python train.py --arch="mlp_mixer" --layer_scale_init=0.1 --parallel_block=false --final_lr_fraction=0
Rows from expert 3 of block 11, named by matrix and row number. Rows with one number belong to one neuron. Each number is 128 + 32 x the weight over its row's rms, rounded and kept within 0 to 255. All counts start at 0. Numbers have three digits each. After the name is the row's rms in percent of the matrix's.
# up: expert up (model.blocks.11.mlp.up, 4x384x384), inputs 128-255
# down: expert down (model.blocks.11.mlp.down, 4x384x384, transposed), outputs 128-255
up.36 103:095143115130165110119106175132127192091115107108147136202086125149157111139137101119130145088145083173081063132138128110136143079103160100154107160115151108192123121135143064096087043136153129175124126130124112146079112105149161137089163082141166137165092112106084130100153158128128129128124084147134144105103097153093107179073148100160096164127165136182144113139101116169150105160117
down.36 102:122138108080144129143124161139156089129171155068152100062156042138123127104160072110173147130112164131108168173122140151096147157129079105150142097138116097123102158127193126109169124150140095138114156183134152144138197156140097109120134114139126152145164178127168112087083033152111154140138097158137125148114150141105137094044100165083139093092102081116074089106118117050125129125082
up.37 089:121119076148156156128162109074110143123175131126110113140126076141088132126134133127163129132114098132071142092066149109129210115160172207147101064114121140155137097095135084162121178090084074170133143133153151119103117211124121133121106108187138114120135175100081189121111172112104146136122104114187114146155090106151103168156108215151156146088150207099148100106079130110113086077168
down.37 091:140102141115159081160099121162086116123122080118181170124131102156164177143057166123129136095122170131157127091128120120122149121158193116073102148084107118174118111153094102132128162087118186180065197144160108105126109117171146115097156131089088144150118150156120146148087083109143072144122121096121166121116100139123136084111094145157169132072084112092127125143089135122105124079112
up.38 099:177161099099083131179130128112170114142112150089170114120131122200130186067170134155103097193170121089146156074166112140117091136097157122105124052143145134181153107110135158130152220189116111153107198139123105069117209109123216105110175165120094084089107129140118096170212137129137130092107101110151149171186115072130125158091104132145158122176104153101158113105129126126173163113114
down.38 094:105157193154143119135154142106116111093198099117129175190143200145129160128116092121153139107085136079160130167145122122128096135143095084162078186134132114141123203154124153187071117113153113155110182124117128129107083116180164138220138158099126133094168162132112094090144129147198132077126169088100065126107141131206100151158159133170083121167095104136095115116103079150117129148130
up.39 100:146141139175121108113132108131082098070097104126151149091132126161103116075062154074114114122167107145161162097106119177154122150151053143144150142105165099127170148108164101110171076149108193084083080083148143185095070200115148101114176166132171139123181159145109147097115153086188147082126136126200126120137061145136109072142110136081103173167094092169131147111161115110135060089163
down.39 100:161160138105143165123188174140159161185122157134075116105087134168084180101128156137120124125102120146110102117132143135194153149107091123097063111121066113154186093129106148112133158148108115120125135129156131130077147143196088118082133174145095098181114118110164145097124097133118134108109139086139111145081114107216162123100103156142108088133188132180127142149142207148128101141125
up.40 097:087102106175115169060108165114118143149111143193163064183121120165113116144154106142173160161129170169122153147119149111123131133162139104126157050123161154153144087153139120120180135186117100175122142079098083120116144111135135115122158100156201114161079075170156125126136107200110153123132150125135126103129131109136123084151100107151136131093085157123077130146123180153071106130101
down.40 098:148144067215052117164130121152056147096108137098073101076160101115196101112202138126164118124138155142097129136159146126123181102117098109066074114114116104056136090114162118131190236153131150128104125117204162158174103183134150164107118109090099113169176104131121167101090108172174150145107121095162104084093135137071081173175090129169123163173090141066102137168104048110113084129100
up.41 104:142092088063171138134179109168117158184119130144120170149088085101144103179150116189114121156135129137107195067095161109128157171122121113132128089148160145107171163150140099143159158118122192097107149155124149121125098079136135150084113110119173099164104109172055119128118219090142147136091159142136136169131154164120145151161096132084123126145087138172054137138081136138126143123100
down.41 108:103106131208123130048154101138103096118137101132167129166087115142098075138165119112166100107076143114135107133143152149101134125124113158122103184101119127074146066172128148156104125150118176138119116200097175095167130162162163161142133106114192161079061090092122127146114146178116120133116120133106146113180117143118109120095120124153131153158116162092179100123144091162049125161166
up.42 093:096114173127109241133174144112104154123166110129057168147117091152145090124136156098109185119172169147127122145061166133203128154129163153136172143161190128104130130117161132161075172139129088144095084137123125151101116113166123091147085159107161174119020161117107102141113132081137141145139183090105114130120093095139152079119158071109134121165134188056115157090105128131093091100142
down.42 095:059109107094111046084189096099145151102100155106162115148154176075126183161140166079147134109187175152110183107116151108113142140148120090136100090162132110102125094141143132165143151166128188151163119083127154147141104105129167147148136153137153126120149119184093108099116131110175137117134112142150124107203191135175092100129162173118097121092140103144151093143129107113125113166129
up.43 105:136145177175114154134122146132131107124150153169153147122152131088208167159124083173149173126084157066110162135138109126144101100154170100119128107086088143119119133138159068112104078156119133095117168101116113156147104153134144171146187215149145127143154108084114103116130108223172124094172105115134112169164182109054117138122080156156164093195118143148179099117151154140128140145083
down.43 099:194131070072187229156132140087059179178102146141078111145151120137096137143116073063164109147179122144146108166140113138116089160178126091120136126145149148080142117149129195157131076106138064121163067146116154063068215120157152128161172072135124062192151138127108156187166082125143128195137149088041115091141188091172121199130160118160103131127112136121126170105109165082111131102133
up.44 092:130113122118100125157147164133180127118142060138132095155120130122107136127155114110112126081093070106128173190087117106134155112146108191208112153092083115129167133129165140174101137126092080107126137148138114106133116107173073107161125187125099150150173082130174149186093127163150130137089124137118146126172091182151058155105100157160186155102183146110135119117202125236109144119120
down.44 093:102138082174135077138194124146204083152143137109130074180060121097161134198112092096146119152141107108123151035151110144191135129158158128193158141156134136114135195115111116157143056087129164214143130193129137212121184170131114119172103118107176119194169116112109144077132062115168107095149110142084079128128113156133213114115114099194119124112128130159156168073184080141181180117112
up.45 098:111135131152102132101086150064120151120172130113177139088110067138112154112096102114094182122095097143148082162089156095158113117161146116105139169136046073116056100124138150116079108164110054044109113115172154128171092175147091100173178174117091112171110121149121195124116146122151143170087096123129124132080064120106119145112134145063106142160070168226139146144060151139118111106090
down.45 096:122121139092136071109176120134120158122062103175101125101157168163148089131073123109172044103162146076122136085132129099205140110077083134116151058154157123147168127133128122147121130171111116108159118206100129073155113134165161106138088129144123131101071108100155142126093162104088136115116130114132172100096142164129160126103092129176139168174127107118110174140183109111085117176096
up.46 108:117148101098166098087144118124154157129137191126157078101135145138133095095090124116112117161139157169132129154155117048137144121148084117124087130144158141097111139155092099118091119156171082085121121098135154135180074073115074122065146131134067146119132114090093159145134115081102089146154139135093128093131156106190092077102151161174172158102068130212124131101131179100121126074209
down.46 104:101148118130039120112118162068181082095081148092111115085085106146108177153192080116114208115106180172181102139173104116106143098186131128138100092132139121168117144184066153113062133142121109113120104116179158156079127156093159117100061083126136112151064148144113140131071152102125154161127142123097068113129123137098104093042114075127097086148107119117072099085125214118139175079157
up.47 093:157135068166095127120080158101108117134120119119137160115090118097143156144045146133162120135101157152196139154069195154193168112130115146121088100111181141140151089100127087134081123122119104097119118148120144162143124179128084085137109090103136090081090148206152108116032129107146141064084105160130116130078144161130042089111133104071173190126160093140107118133075165124127199127128
down.47 094:141217136150114178120100105108142118123158114128097104119073121126066152130142095127164141086114153101117133133134172138069176128172184146114164142174124124125108150129098185146114136126130121134091054135146146077127142236117122135083111118168169124146125081144132135079117123062132111147126122091092083089110153094136149142105117122131132114153134128165104157138113131101117148095098
up.48 097:123114108137143169100135070187119079146144181109145062144109118156119170155078151121159139125186133134152122111156088138149120132069116146104084158124081104173100120134152154151139134075162133132191139117143165073136140093137042117148105127181132120120080149109174144107114130096173168107086126101114157158073110109089165179176097114167149110122136127173099065122083133083147141057136
down.48 096:120092155104116139150090124087121098164112085170147143108157141182154118108094087126135189123156119142199129117155165125121169117157167094141092084109114128113183153169165092116130172205114178145084158176170109125181149142116119131144120139108131115144122154105092154133209101130186138106100159196136107160140106086120090082081181167080149142114096142153094139160124100153113077133090
up.49 090:139127127180048128089062093180146132090102137133140095150129123180102097120104122110131138142082146175085079077140095098133129127149108090162106154113137125072134174089106195158144107157156103135168129131134145098175098153097129137095139158153151102116108169084115146090067135109160095085103170130092138097091131081120157058089140100107121143091088155157126144163131075159164126136200
down.49 091:154130161176071150076125110117136073129153105131134152126128128144099108151098111077170133144123163154143125152110123138112162188115151125129117115126164131131158137135095044086142146094121119129132106106114116085157095152064125182114080160164173158156168159218134160099148102103112041142100205105074111198073176106139182152098148154120116184166159113156117107112112162045181030146142
up.50 102:111085101151131096138100174079100103083125163132086132128115139089123166139114143111120082154157150086175113165142129159109076162170182110097096070098097162125138123104155181115085113078138169181140172119061099128153117174156151130188139056103141089128100100198179124168111154141097169105131101061149134151145127092066134113149125102118139185073091175092211127151165096133145089151093
down.50 095:120124113118161134134123134147113153117135116087174141087173162153088118157108098174119141127115137098146123106124154113073158148138134065123151128146154121090123155070146121060097093135116130116078156117109101062189182160100073110189156094158105109159140104050093142106084151104141104161127106118029096139166124125155080080161113090109136149093150147146108110126140113196192158149095
up.51 112:131139114156093176100198162121137127055144136100108100120156182073156174145110160140115095153180114128115082127180107101108164145109083110150133193090183133140094145100115101167148120101144105158165170159106115127144176141164171111149148106137134115114110093123151122154152107144135121160142125069129150146086177144134101112140074104085094172133167179116190143113111151180072124119103
down.51 113:091050182153127097105098070180085097158103106132123169175154165146106133117128063128133116145135124139156098143108156148085168172110127099165158127139073127070147087177184112109184127134138112124124124153119142142102127151146097158072096119144066138197088174128139095106129130116104118153115098134105117138140108098129089142131146172185198161114087125109106173153139186121175130078206
up.52 096:163113076141155134161131132103132207141114137125129076162117122154108112109107180152103102139148088167091159106069138152080134136065160150100157255130062116110100121078125114128141198120142157098151057163146151120044173127123159144136127115154150202128096133157168098079163062170116153109123112151152129091068127134141110114102091169094109134131162158112152157129114102136106107122164
down.52 099:119156123142125049143134093135142163122149146150089117122162129103121177120136071086176070130148143080215149087094168133156150130098155185157114132129179118136122081084145091134147124104129083228122139106115151118255119148175140132111102146141111143150143128130085135127084154134156149069134157108112195163106134139100145185156118143145176171161124131122150146139120156138156060123072
up.53 109:120165169111131158130133129176097139099135124173154109132110127156112124150155129108125144123157157152126059105136103139164086131168173144159099131111115040116139099094138148114146095127089095165050141079180135102124179139100164131132210143128112122140177095102192096169108078149133090089103056104179191105087101164115106090101069141149152123085134156119120139148139049085169148093136
down.53 099:101150077092201135141152176168088107127190162124100117203118084145142208123102204142071142167160057149110161092112098099137159170067110192103102104164141140107165062183129168119203153083160134110195092114126123119057132146101111114078103085126122196138122121165176161075105113130198141112130099162117118119110156103150111166152147131141101130172133118050157145127106073184143179123099
up.54 113:080145164128172144108151126097111052110097151102141127082121135079153103063091094112168070150080087106143154144142101118161187107124144068114091135178127095096154153140132143127153137145131115108073083133161098084072096124119129117178201094089166189141057149100153156190154152114141098156132079119131112133109177158168126156143159198092081041129154182081134105154125128131144135133126
down.54 109:094104159076152129130173138153159097136094189129101135195156128155127167183152122135114063117152107132177072126107101155163120157119151127135137188162141126103154068159103130110102110112098053111116136126159130094179183136162089135116151162128145190161106174159120148166149150136131085119128122129144180146146111123083096067095141134161090148090074115134133157129118143077125117133107
up.55 108:138172129137105147128125166118135131120115103148155140109105135162147148099114105130148144133162108135128119098107151119109136165139109106109112129090187179115131204094070176107154085118132134141071149125100124142095096051176240098093123118142129098093140110089079154086131218140112158151102097118145174123141123129096159117120044058110122190154157092165144080136110083100151093109146
down.55 111:126127205114198125126129134181090152128112126137174134186098089099088104141165134102114145123055164117160101137140082154083178082122131138139135123118101106157125191142212110173150113120128059120171075119096146067118186108093100104117120107156128094086125126080140174109099107126114161122148110144168093184122111098153088102079150097149178027104064121118158091130145164150119144092109
up.56 095:152171139172161090184167124145104132143123088124156104137145157085171109156129122169149149139158154165064177138127093129157132104100151114108116151162099095121149119095172163130140184138099054146116152128136116109106158140125197124179086157104103083112169123157102108202095185148144109190194137093148073217123086094098093108079131148152112140133126112094071134111125132092133095165126
down.56 100:105065176117146114092144150153100156077124085150134120132159182119128159152093118154179096133091119108116051143150083136140115120210109186190102130118163116085162127140165106158084108167126142155064107157093142128058154115156091097100192090139137084136092106166189107136137136182137128164123085165129149090132164149150162157121100110137133081188061133103103120099184082065124121129156
up.57 097:104138134167117175116105132116189155088130135116173133164129094151095091208106148111092119128111142126170049159136126138112140125127129105171168177129086165116149161128126123142143071106148161084071190141103116090157086130169109125114144074183137088093084166117065136196116186073111144095098099068151107081086132106098119075098159130080083104143041186087119111120126088135178139167135
down.57 099:110191112139127140161102219101124205122148141092149134078109125161129205099092100137145114155083120110146096131122151162099108101164091134125110154112147131110155131145213078160163191058136088100110065148129191048106137129122128143098174177160172140125075157172095096110085119158102151174116147150113113142142116127178206173144164171126139108135176090126143146090116138102103152151066
up.58 099:177155156182088102092120125169132121183102163153124094104111112187120111095035155106094116106098154132089204090125130118094069179182131129125152131164094092162171038070111136112159132128154101187123085125137101151183075092150135095168146171096119105021130120178097124084150147183126136142123134144104132082203119123166108096170100144136181135120097131131138111118149132203096081203121
down.58 107:101135123137104173089182133111071144144129140189070145097151182149115124101118123094057107105124053156145116132140124092161051158177113068140082108120112122128119152139144085130129166096098118079148135134148144163107139156153189152103128174191135082102174166172162090063171118142186066110088103116086136131144142108096158159135081145115052124196139117145139100167136105170162173102083
up.59 093:164057131073166157081127112156129180136114132161137115132098118051129159139162115099097116151166100142088096125113146110153170101127183167135086108110096162154172138113097093083192164092104140129113133109116163106049110095152111160156170193086149222142109121124062134106155155186109106170151124121153151132144088152127129142100142167115120113137089108166150118166106045104106180083118
down.59 100:132074113132129116135157137064171086113190193133075125114130184174101100067160116192100135149082139157133078169149140128191178118120140184127136085191173138110111144113164124103145134164130185124173106155128129091181086110131139108095132168164094107127067137156152136147124153165109154079126131190111141106153130152105170156139139091082146115149158114109092083147141161101100163147193
up.60 100:106124092127087154113099134107153169178180131143131131101108108093130163146134139093165130133079062139104112128152193060099126106199115141089124209183152163070111100079094099182187168085151058174116120137092114134083166155197145103032109126122126152205156110128108135154160136127169119151195092134113076131088111159142078130098109153093149065142126147122101121105139174136079143135132
down.60 098:102012087156113141120155115212102129158100114129112116117120127125076067103149087079123088157145220156116091081095168118091086138145124111118122114105113132130134076136072176072106094205142152191142125107115194129195144125140147119166138120160156094135145091151118128132120192107128138171115153105125095125115138124157122145082107124164162141138127103130123083117149073113118090101117