Weights of a small rotation predictor: 64-pixel images, 15600 steps.
Rows from expert 1 of block 3, named by matrix and row number. Rows with one number belong to one neuron. Each number is 128 + 32 x the weight over its row's rms, rounded and kept within 0 to 255. All counts start at 0. Numbers have three digits each. After the name is the row's rms in percent of the matrix's.
# up: expert up (model.blocks.3.mlp.up, 4x384x384), inputs 77-153
# down: expert down (model.blocks.3.mlp.down, 4x384x384, transposed), outputs 77-153
up.292 096:077110126152152134121147128136095095078096115107129149150055076108113085128157105125106147047082113174160144047110120181110108169094139095126083117116162109119117077167128120105128112129095131124114169115121139076116118095120121105
up.293 097:120098148131160155137054165178123055120166143135139154076103149096123150114075126125082144165139103160195118167100190133154117085083072127138139169108132150087152094101105113156121159112160097138190154158128151132060142172105124121
up.294 107:137117067177125120152144137126116112118103090149100131114144130199106080153083058185123065160179149135160149192146135101155133125102171157160135185139096179132097217143178158124115155110107125186123077096145152120132107155098161139
up.295 105:095129146100141120117067074151158163088139124113110077128152114135139135128147090107154126123166140074097156119103025141149146160105137136159088081164171095209125115120131078184082181130240111099137165132137120107159137146141116183
up.296 100:135117106155127158136130100146138154192094123122108113112103119140131125117162076143155115184115102118161127071148164112210184145149125144054092135091218121149063123112115103124067131164166154142205118144137169102128113122094087170
up.297 096:123189107102114151143177135165147109148109150164121125123129140164124131131139057170098106124105134183109099111132129112181103143154158166136211163186172114129203082140148130171167143102065169144116128104128165051187120148136134158
up.298 105:078118114112101136129132168117125131079134116153138102063138158113129098121142132120163116109117162167096108076140142098197167149078116064100144103165229118202128160087166113135137203055149157133060148200092158101081146082108125116
up.299 120:157097147183144143118086069139076094076141112135137090154122114117157077129137139104152115142164126130154158151114143132040138082124182139168096133130153099154137181131076130131146150128167105134139125119117124112121148093153103119
up.300 093:104099160149127102131183145145062101137115101156054168093153151099121163158145114083185119146155209143227098166126104102102117175108179107120198156144159157111167143164198160120165165098085121144083135091145159092136174129068136102
up.301 110:134120126173207145126163143159145091056121080110115088161126070085109149105123109127146117123149101095139150130100171138140137123112098140085054120128179152137122121141103168148091142121134144099143160113134099104144151192084137084
up.302 099:154083123141111164086135078147083102102154151128165155126110131131150070125078112212130123111132148069112121083126132162124119139135124100152213171161036131146112146103182130129120121126091124120158123168139101126131131128111087101
up.303 095:140177154119114112108167150081111133115102173126120145107107160113140092130103151113143111169109155084169067137170091113155107138141125124159126127109115095171115154110126166132164107132124127125164192085141154096190153145069091102
up.304 094:114176156116072153162156143113155119159150133129165147121113139128130101101146165142106112155126101138192173090117157144094126114118140135139104122122064146187166183102108083141153127101092088173159125120141096124131086123162132106
up.305 103:140125122138150116191137098108121140107135113164097111119140190124126114072151161154136113123116062131089178162140105085121161123145088164085143120116034161093089138133104107136204161161069128132068071151133170121176127105122152120
up.306 101:143156158126177146101120107165168160121116160197087097152146138159095118153107122187140111141127099116170158140151080085153146116079101137130141186140176156108120150136153158119139137098151159104162111134137123119123165082169195134
up.307 089:111086119087168137131127135077131111086122159177169077120184157152167150099122069125062117066075122091141130117116161147140136113079167163125180107109148106143138079077072146115135167170065128172124133129117111150073097101153147163
up.308 092:097130077125186102166149096120129119113118079170127136119121130111166119120105084135144119150089175152089127113186149147114171175095112092154137106088077156094121118129059122152157158109086139107124128143066133101088183116156158163
up.309 094:122145127099101206098160137168060106144103176134140147179099112158112198152146184089126096122140139101113191186139184101095110118093138123086122190076150171112137156107143172170116210126129097087171143128114150118133135142047149143
up.310 092:139146082146157130144085170120142069148087132107128154111108130041131092153144106146083162155131178087152128125158147139185127087166145111085167102146120145196112139158180086099179150093125146091135109121116126161114134097103084036
up.311 100:117105135137116103147069152114083147123130112113079175154107087090094157136141093135105135114142150192181128097115182111113189142106068155138163104129076111125137128096116122119212083124147100144165085137070116122142152110116120080
up.312 098:157099105147149112109201075114139086140183044125120172124122192158102143110120142165150154124111145085124090134154146120162196166110134159135163132095195115134093169142130113116133142153255151145161107100105104125163128124161128115
up.313 091:119130207200199184115079115111223159112093129166115118193128160131141104108120136086114188158117075167125066117127133145166137100083107119100112101089139119080153027128141107140153105103103136091124103131132137167108095182225096087
up.314 105:165108166097071128132158145101092127088111137107084203073110101175142160141075066178120124075175142109107149113174141109043128101082140160176146145124112090134181110149090130127103141109128132170093150169155143120083055157107151132
up.315 095:070096136121125114083152131054141095085104124079093130108099039075089115100141094084165123182099142138083153194112101181145195100153149079108103173064163138158125139116123104130110084130141149095098129102094183102113144084116164113
up.316 099:167109154131057129123161137100066118176194124089159098120140114119121178140093131112147127133127089155026087134118094102172146139144099124129131117119154118132096198109134134172074094131124144064127146175146181088156157111203095123
up.317 103:153100102131117105196141147080152176148100100132155156125108175062130159115113170112114117082129170166131075133086120078160104163109139146149109121118155145096114121123093201123080118132080105133131152081102160130085180086157063119
up.318 092:037132156133131170103122075195158102111125174153086136167169071127104105145130071186152103133127122108153131066142109123132146145193159168130119107168132163106132163176126140174125177166182140068173149140201110070127124207139152103
up.319 088:159103140137132109140128122132149111098114100118141091121160107100141071156154111124180135125092152099089133095095111139116125084089126131124149171129186110088053126122106105175158090121128096083164112136150117143150109129157081155
up.320 089:121084120163129135103171185102160074103142134118059152135122137107134122169142157085123163173171063125120131048133128132117182134099141123155125174176143145107126176115151109127110150134156163095126123132119122123110164078121111140
up.321 105:160094063111162105134146147106196112087117095148117136071161071171133133074144127080152128107106172118109191140183161092097189142122175125145151123130118150075095112131125185142204082085158136152126160199151071186116141122160098128
up.322 096:145155189119085121113148103105085124057142125083094126161158186132168107152156101116096075143147165153124127156062128157099152120050143165135130153059077148156124134155163114107077162184158122165148107157171175121070117138175131095
up.323 102:115138064104097130186107115141138174142182139129170160118130089157114198080180045175149130149118192142059165110128148121145148140161194144094129146131126116129112139179136126120108111123065140125205122130114126168145129092160145153
up.324 092:108069089127230144127130129116095109040077121107144088071113191084168100114105073124083120153079161129114125194165141143174173126107065169130117179139128153120166081110118142104144121137121140152118133117132104170120162141106132182
up.325 105:150091130118115104139126173129055144068153134142129091151117134098116091116086066163128128148074165130151108105112107097087151152132164067141126093115157160203201054120137118147172159109120119090129123118119144091135169121126120141
up.326 099:097117150141164157127145179159156125176130152162096097099091160144134133074166084163127171147090133117054097105128069126158135059106137092131043119142091100139157145120115089152190149084072142115131094132169111111097211088122101076
up.327 098:131085191124119107154113064100094114138118158169104141122156097098117150137128105145154201137132080179132130123134096158111136119144151161128067090123128117128164167084142102148135164126195177150105126100114143132117107076152079161
up.328 104:154109136097121089109107141134054163136152095150117059128129071151149138104133116208127182074106104148107093157101119076097101123121131089113130163174159132104111104098168099127133125127081116115188143105076130161109119084076091107
up.329 107:135111111126116155193178178143191119105122153125095178090169137039120108103087183148122152081159065156160093125129106033121117122086100149066107126190159124061146115102140132140142104100224139105117125140106141118115098117155111136
up.330 099:121151157160147118059121099163105165119141090137082159160173169091092155169089129085121147182157090103127141123075129124121083145110139155107118136150122131142087096115128140105089063101162145062195070106103158144116129115084204097
up.331 091:109099187153196082155146100118136126115145091097103097168104067095104108139169143085169100147153186140105134127120130115136099190156078149085109125142057083146123113022139165085127161111168145136134156157127186140180176158066112114
down.292 103:135129100108068194067086126107103125102153097147139143137107134120113153096101165054072090170148100141114083107046160106139155170136140115102177056110106089148125098120116133111078124155156075198066158112146103126071121152096140175
down.293 099:099147134114080143132162135146176133105162146102061111133149134108091110107146093119118147108137076116109106073083157083087127127144155045125086181116099138134159183091159148190161090110164178113089118135100130142153092185189094101
down.294 111:107114097112173115133099166052151167096106173129182155124114128170125163179132171059063169123168100107141139129135176156146157162150163149097141156144087164081073124108126120135196091104107119139145136074121105108101149130117120138
down.295 108:103184040148149133130149151151176125146111123127116120159116083109096063146084127108180130131126121140246158089107143104064126113147147167083120182156117144102199089170098121116127135169115135092086116106132173119137118059091149107
down.296 102:105110150118120119129105189152092108148131178176131109129135145172162180090095098225103133111119108113172137115105138144159148111130111071163088141073125159135179079181154170135153135130164110149113157134156084095095120161120138096
down.297 101:093136146120103160109098120170152174147131144092120159182072070153127149184189086151149099119146093163134150106127106112131126066139121143134113078164154089116122101131114137116123137132166121108134200140073095128109071094093149120
down.298 101:123118114131067104089112127107155115102160109123143146126157078171223091120114129073139133121156166110143150086119095122125137151154169180177081107110077095132089147105124094156091137198125069133089152118205097138146141162138137149
down.299 109:143120098117153163109092110147092138112094117149162122112094101122098099126164156140110097088152071159198070114144065150168143153093100109102122117138127067111125142161149121104119130139093119077149131127147164130162113152124125128
down.300 092:149109110106084073147123084139124089075039082076048125125131123154036195136096142139094100175171058082145200154084135174172138114080116112109078143097132095182142100120139083114172115132118182085136135177153100125177116075185156122
down.301 109:112128129132109089091115162135085098135132067112180091155130099142104160156164153145115133100137118157053124123094134131104126140104114117143188110139140148168079076135156163102193120067202137121114093079105030112090128115058113141
down.302 106:131176117095086165102116123104109112122098108107098144119126051130137148103131155161153124168094140153083161131127126092133078157132097089111169130132128147078139178064130113129082090084155117137205141104116179138123093157182139179
down.303 100:122110093149087131050122195099184117072128107117120120117116139158135115080142138109121174164122118089107090108072076129108120107111131106083098164154148175180088085190112117065142115140089123216124105163101161122091146073136113124
down.304 097:131094114091134148096135131196164155141122157124143078087146146152100124132103143114152161120141173172150080115103124156183143114139115141082149127093200166134173137120086102161076084156042109121055147130103157115084151155170174124
down.305 104:156069105154137131155136179137143107139148138128113124105151174148110165124126125173049169109098113141133093113089097186133135109128129185107132124119139177119125110149158116130121113084084079151220146188123158111105167138132147100
down.306 102:154097097200140136132169105150146151093148137142110126138090140052127178126217121167176117185172122111094077160166125123139113156156180129189120072077124102132123127106155125161181169147083091114094103126110131132124104086091134128
down.307 094:109095108130131150159160150162082144115136190119103136103133196094105114207103122100118127123177166135105157093102171039083084103118182103143157149117109126194103131112170094091156188093173140121149127158152097135131117133161087120
down.308 095:142152114090140128142175187049083124129125139173070125119126125104092147145119110158130065140079108130118073168113139166053190107166081155167126139113136185118119111077102109074140048149136176089140083113166074132132085151115120116
down.309 091:113154124168106135088144166113193106129137137172168152126083147128136116104160126123097122122149150109156131161109178137175134139140137121100171099120089112141124142150170119126190100216131205152092166136103147110159112109145135151
down.310 094:137121175137088148147126162133000170134134176152179103139087147177089116141177133099178105051128058105126075092133123106135121105099096111193119125170155141101153128143136129163180087142137112162124183132103119145135121129134155096
down.311 100:144105115149135163231152140143082128097120132084067104120100147123098071083079150170142175117129156113121134125199155152137103134148138127129121085141135171102127117114142149099087074134094089159050119165187147137176135139170155134
down.312 107:118146047128108131103136129112140145116083082140118117101121074130114157132174146114057151143112147152074143131102119132126177052123163125117140177108165124134110151119153111057117134165099115148082131143114094138176177145077166069
down.313 083:099152126143151104182141134106100174155124155107167105129115132088102116145130131138154137118128127173097114120199113121126136145132158140099127136132159217180104140108102125162093076104100121087142105101103184121117002114127138114
down.314 112:105103148137109107101082213078119152164130152101074120128129127042188132167173112162178120111061130152132094104107094148153145157118099141135142112157132119176145172120124166161137062068105092102207112166117124126116156151194098102
down.315 097:140186120114148208088163163074142097169143035104161103124103089157184129166068138120149160136104099111065167160158127147161123120139133133110127109150100107199129107174141137135132107130080125124140136100132178126139128119113105140
down.316 095:129103083095152156099116120130099114116074142141105129081114168116148101157104147155191166116143099091124179086146140134069154152191097083160146070117092095089096050095117096079146104177152054181136143085198134116109080176125064161
down.317 095:120202091121163080144102152180147136117112127117178136085106102126114141080071144150075144174131176161149101168140096074161096096140149075112103106120180109111091181149125107117107120121096119030169153143097129113161199162110141094
down.318 100:118092108139092136128057116152117125159102144147138136125133124165101203143092113174089040157114103097099151115094154150072182138197140169102154069149130130203179087184105101163137154062134140126142167140103102139150186094143174087
down.319 085:146118152094063111119096139163119074179063129104101148157113139092088127084128119045114164123137143105158139136103115107178130059146129118170131150138205089166163111089140159138127145153052138120075160137102131121148166072126124063
down.320 089:109123134142136185149215136108078145141151092150085117135190166104174120103168159120093125181130126104084101188102169168124112110135075197098099057130105126115170149188123105173082150079110103125123110103147194134118145064109154134
down.321 101:096103142156093129160081139210115137131101074145146142128164097131129173108149060100145061134064081141156136141117164103073148095149120115161099109123149146097124151111129146170122149129070148081063149063119103143170132075088106121
down.322 094:141133114145132098133115141079135122197071095148162142101116111114123142090129157183200088167159124061178126120104092091132077170094104140137175126138120130112176114162119147101145116093042141153127098152069091134167126092147134144
down.323 101:162153123146087153153101099134089147153086162145097103113159148139147245096123120126193162120119169110113156102156140115152128119129149145117090147118007133121143116124156131077122124094094124233143107156119117114120141087150163131
down.324 097:116124193123165117091100124104137138195094150130116106126123047109125142090091126122122166099111101103146062174128143175131134103124140157132080133134161074158127093134111127115067121118114163139164119137152130143146155131103150097
down.325 101:132117089163138129119115161150137151138107115074160127148114192147111107129069161151083116154126159113145101089148131154132143109175111100112175098122187173116127136138162154097142143149211128157153144144103152148102167195138174097
down.326 092:111105143138148108181144045136114111135103209143149143114132212116092122120129131071108145189158109151108136093150161141045164130141166135121169108169191129160144174155137162160110107155107097109129121095122182138107114128163135100
down.327 097:122086111118194133121182186099208140156104114120160059126145152127125114164138189122078055150131103150128079127133081132150147153101115113142206117146166122106090140119124159142118092122191130092160096059176106134090114129189104190
down.328 096:132137097148120116091103175186190107095078153136107177083135139125144115155207154153097148162081053157096082102106142146124119167128154112123130096118120114193082118082160134083150106079146150091142151147158095118142124171140097150
down.329 115:128164119146145146150111132136090103144136153115136109111123118123108090119186057118141096095090206136135187112185124124171145131107092136118151097135095160205215161120082165184085082118121158159092093165115136127117122039118158100
down.330 089:142121110145073108137153124154063120104095141125124104102154103083120114095098099179130080111223095150118120119157092140121158099121072205157168109112049175110062100091169097083172160122110117095076129125122140125158127125104145154
down.331 091:128111132136157084170140139175075182116147100082150121134163154119106142155159151182100123073085101157137148154112097112100145133117121138107116080094112120129239132111140109120116102162241145112124118127118110108201153170088070138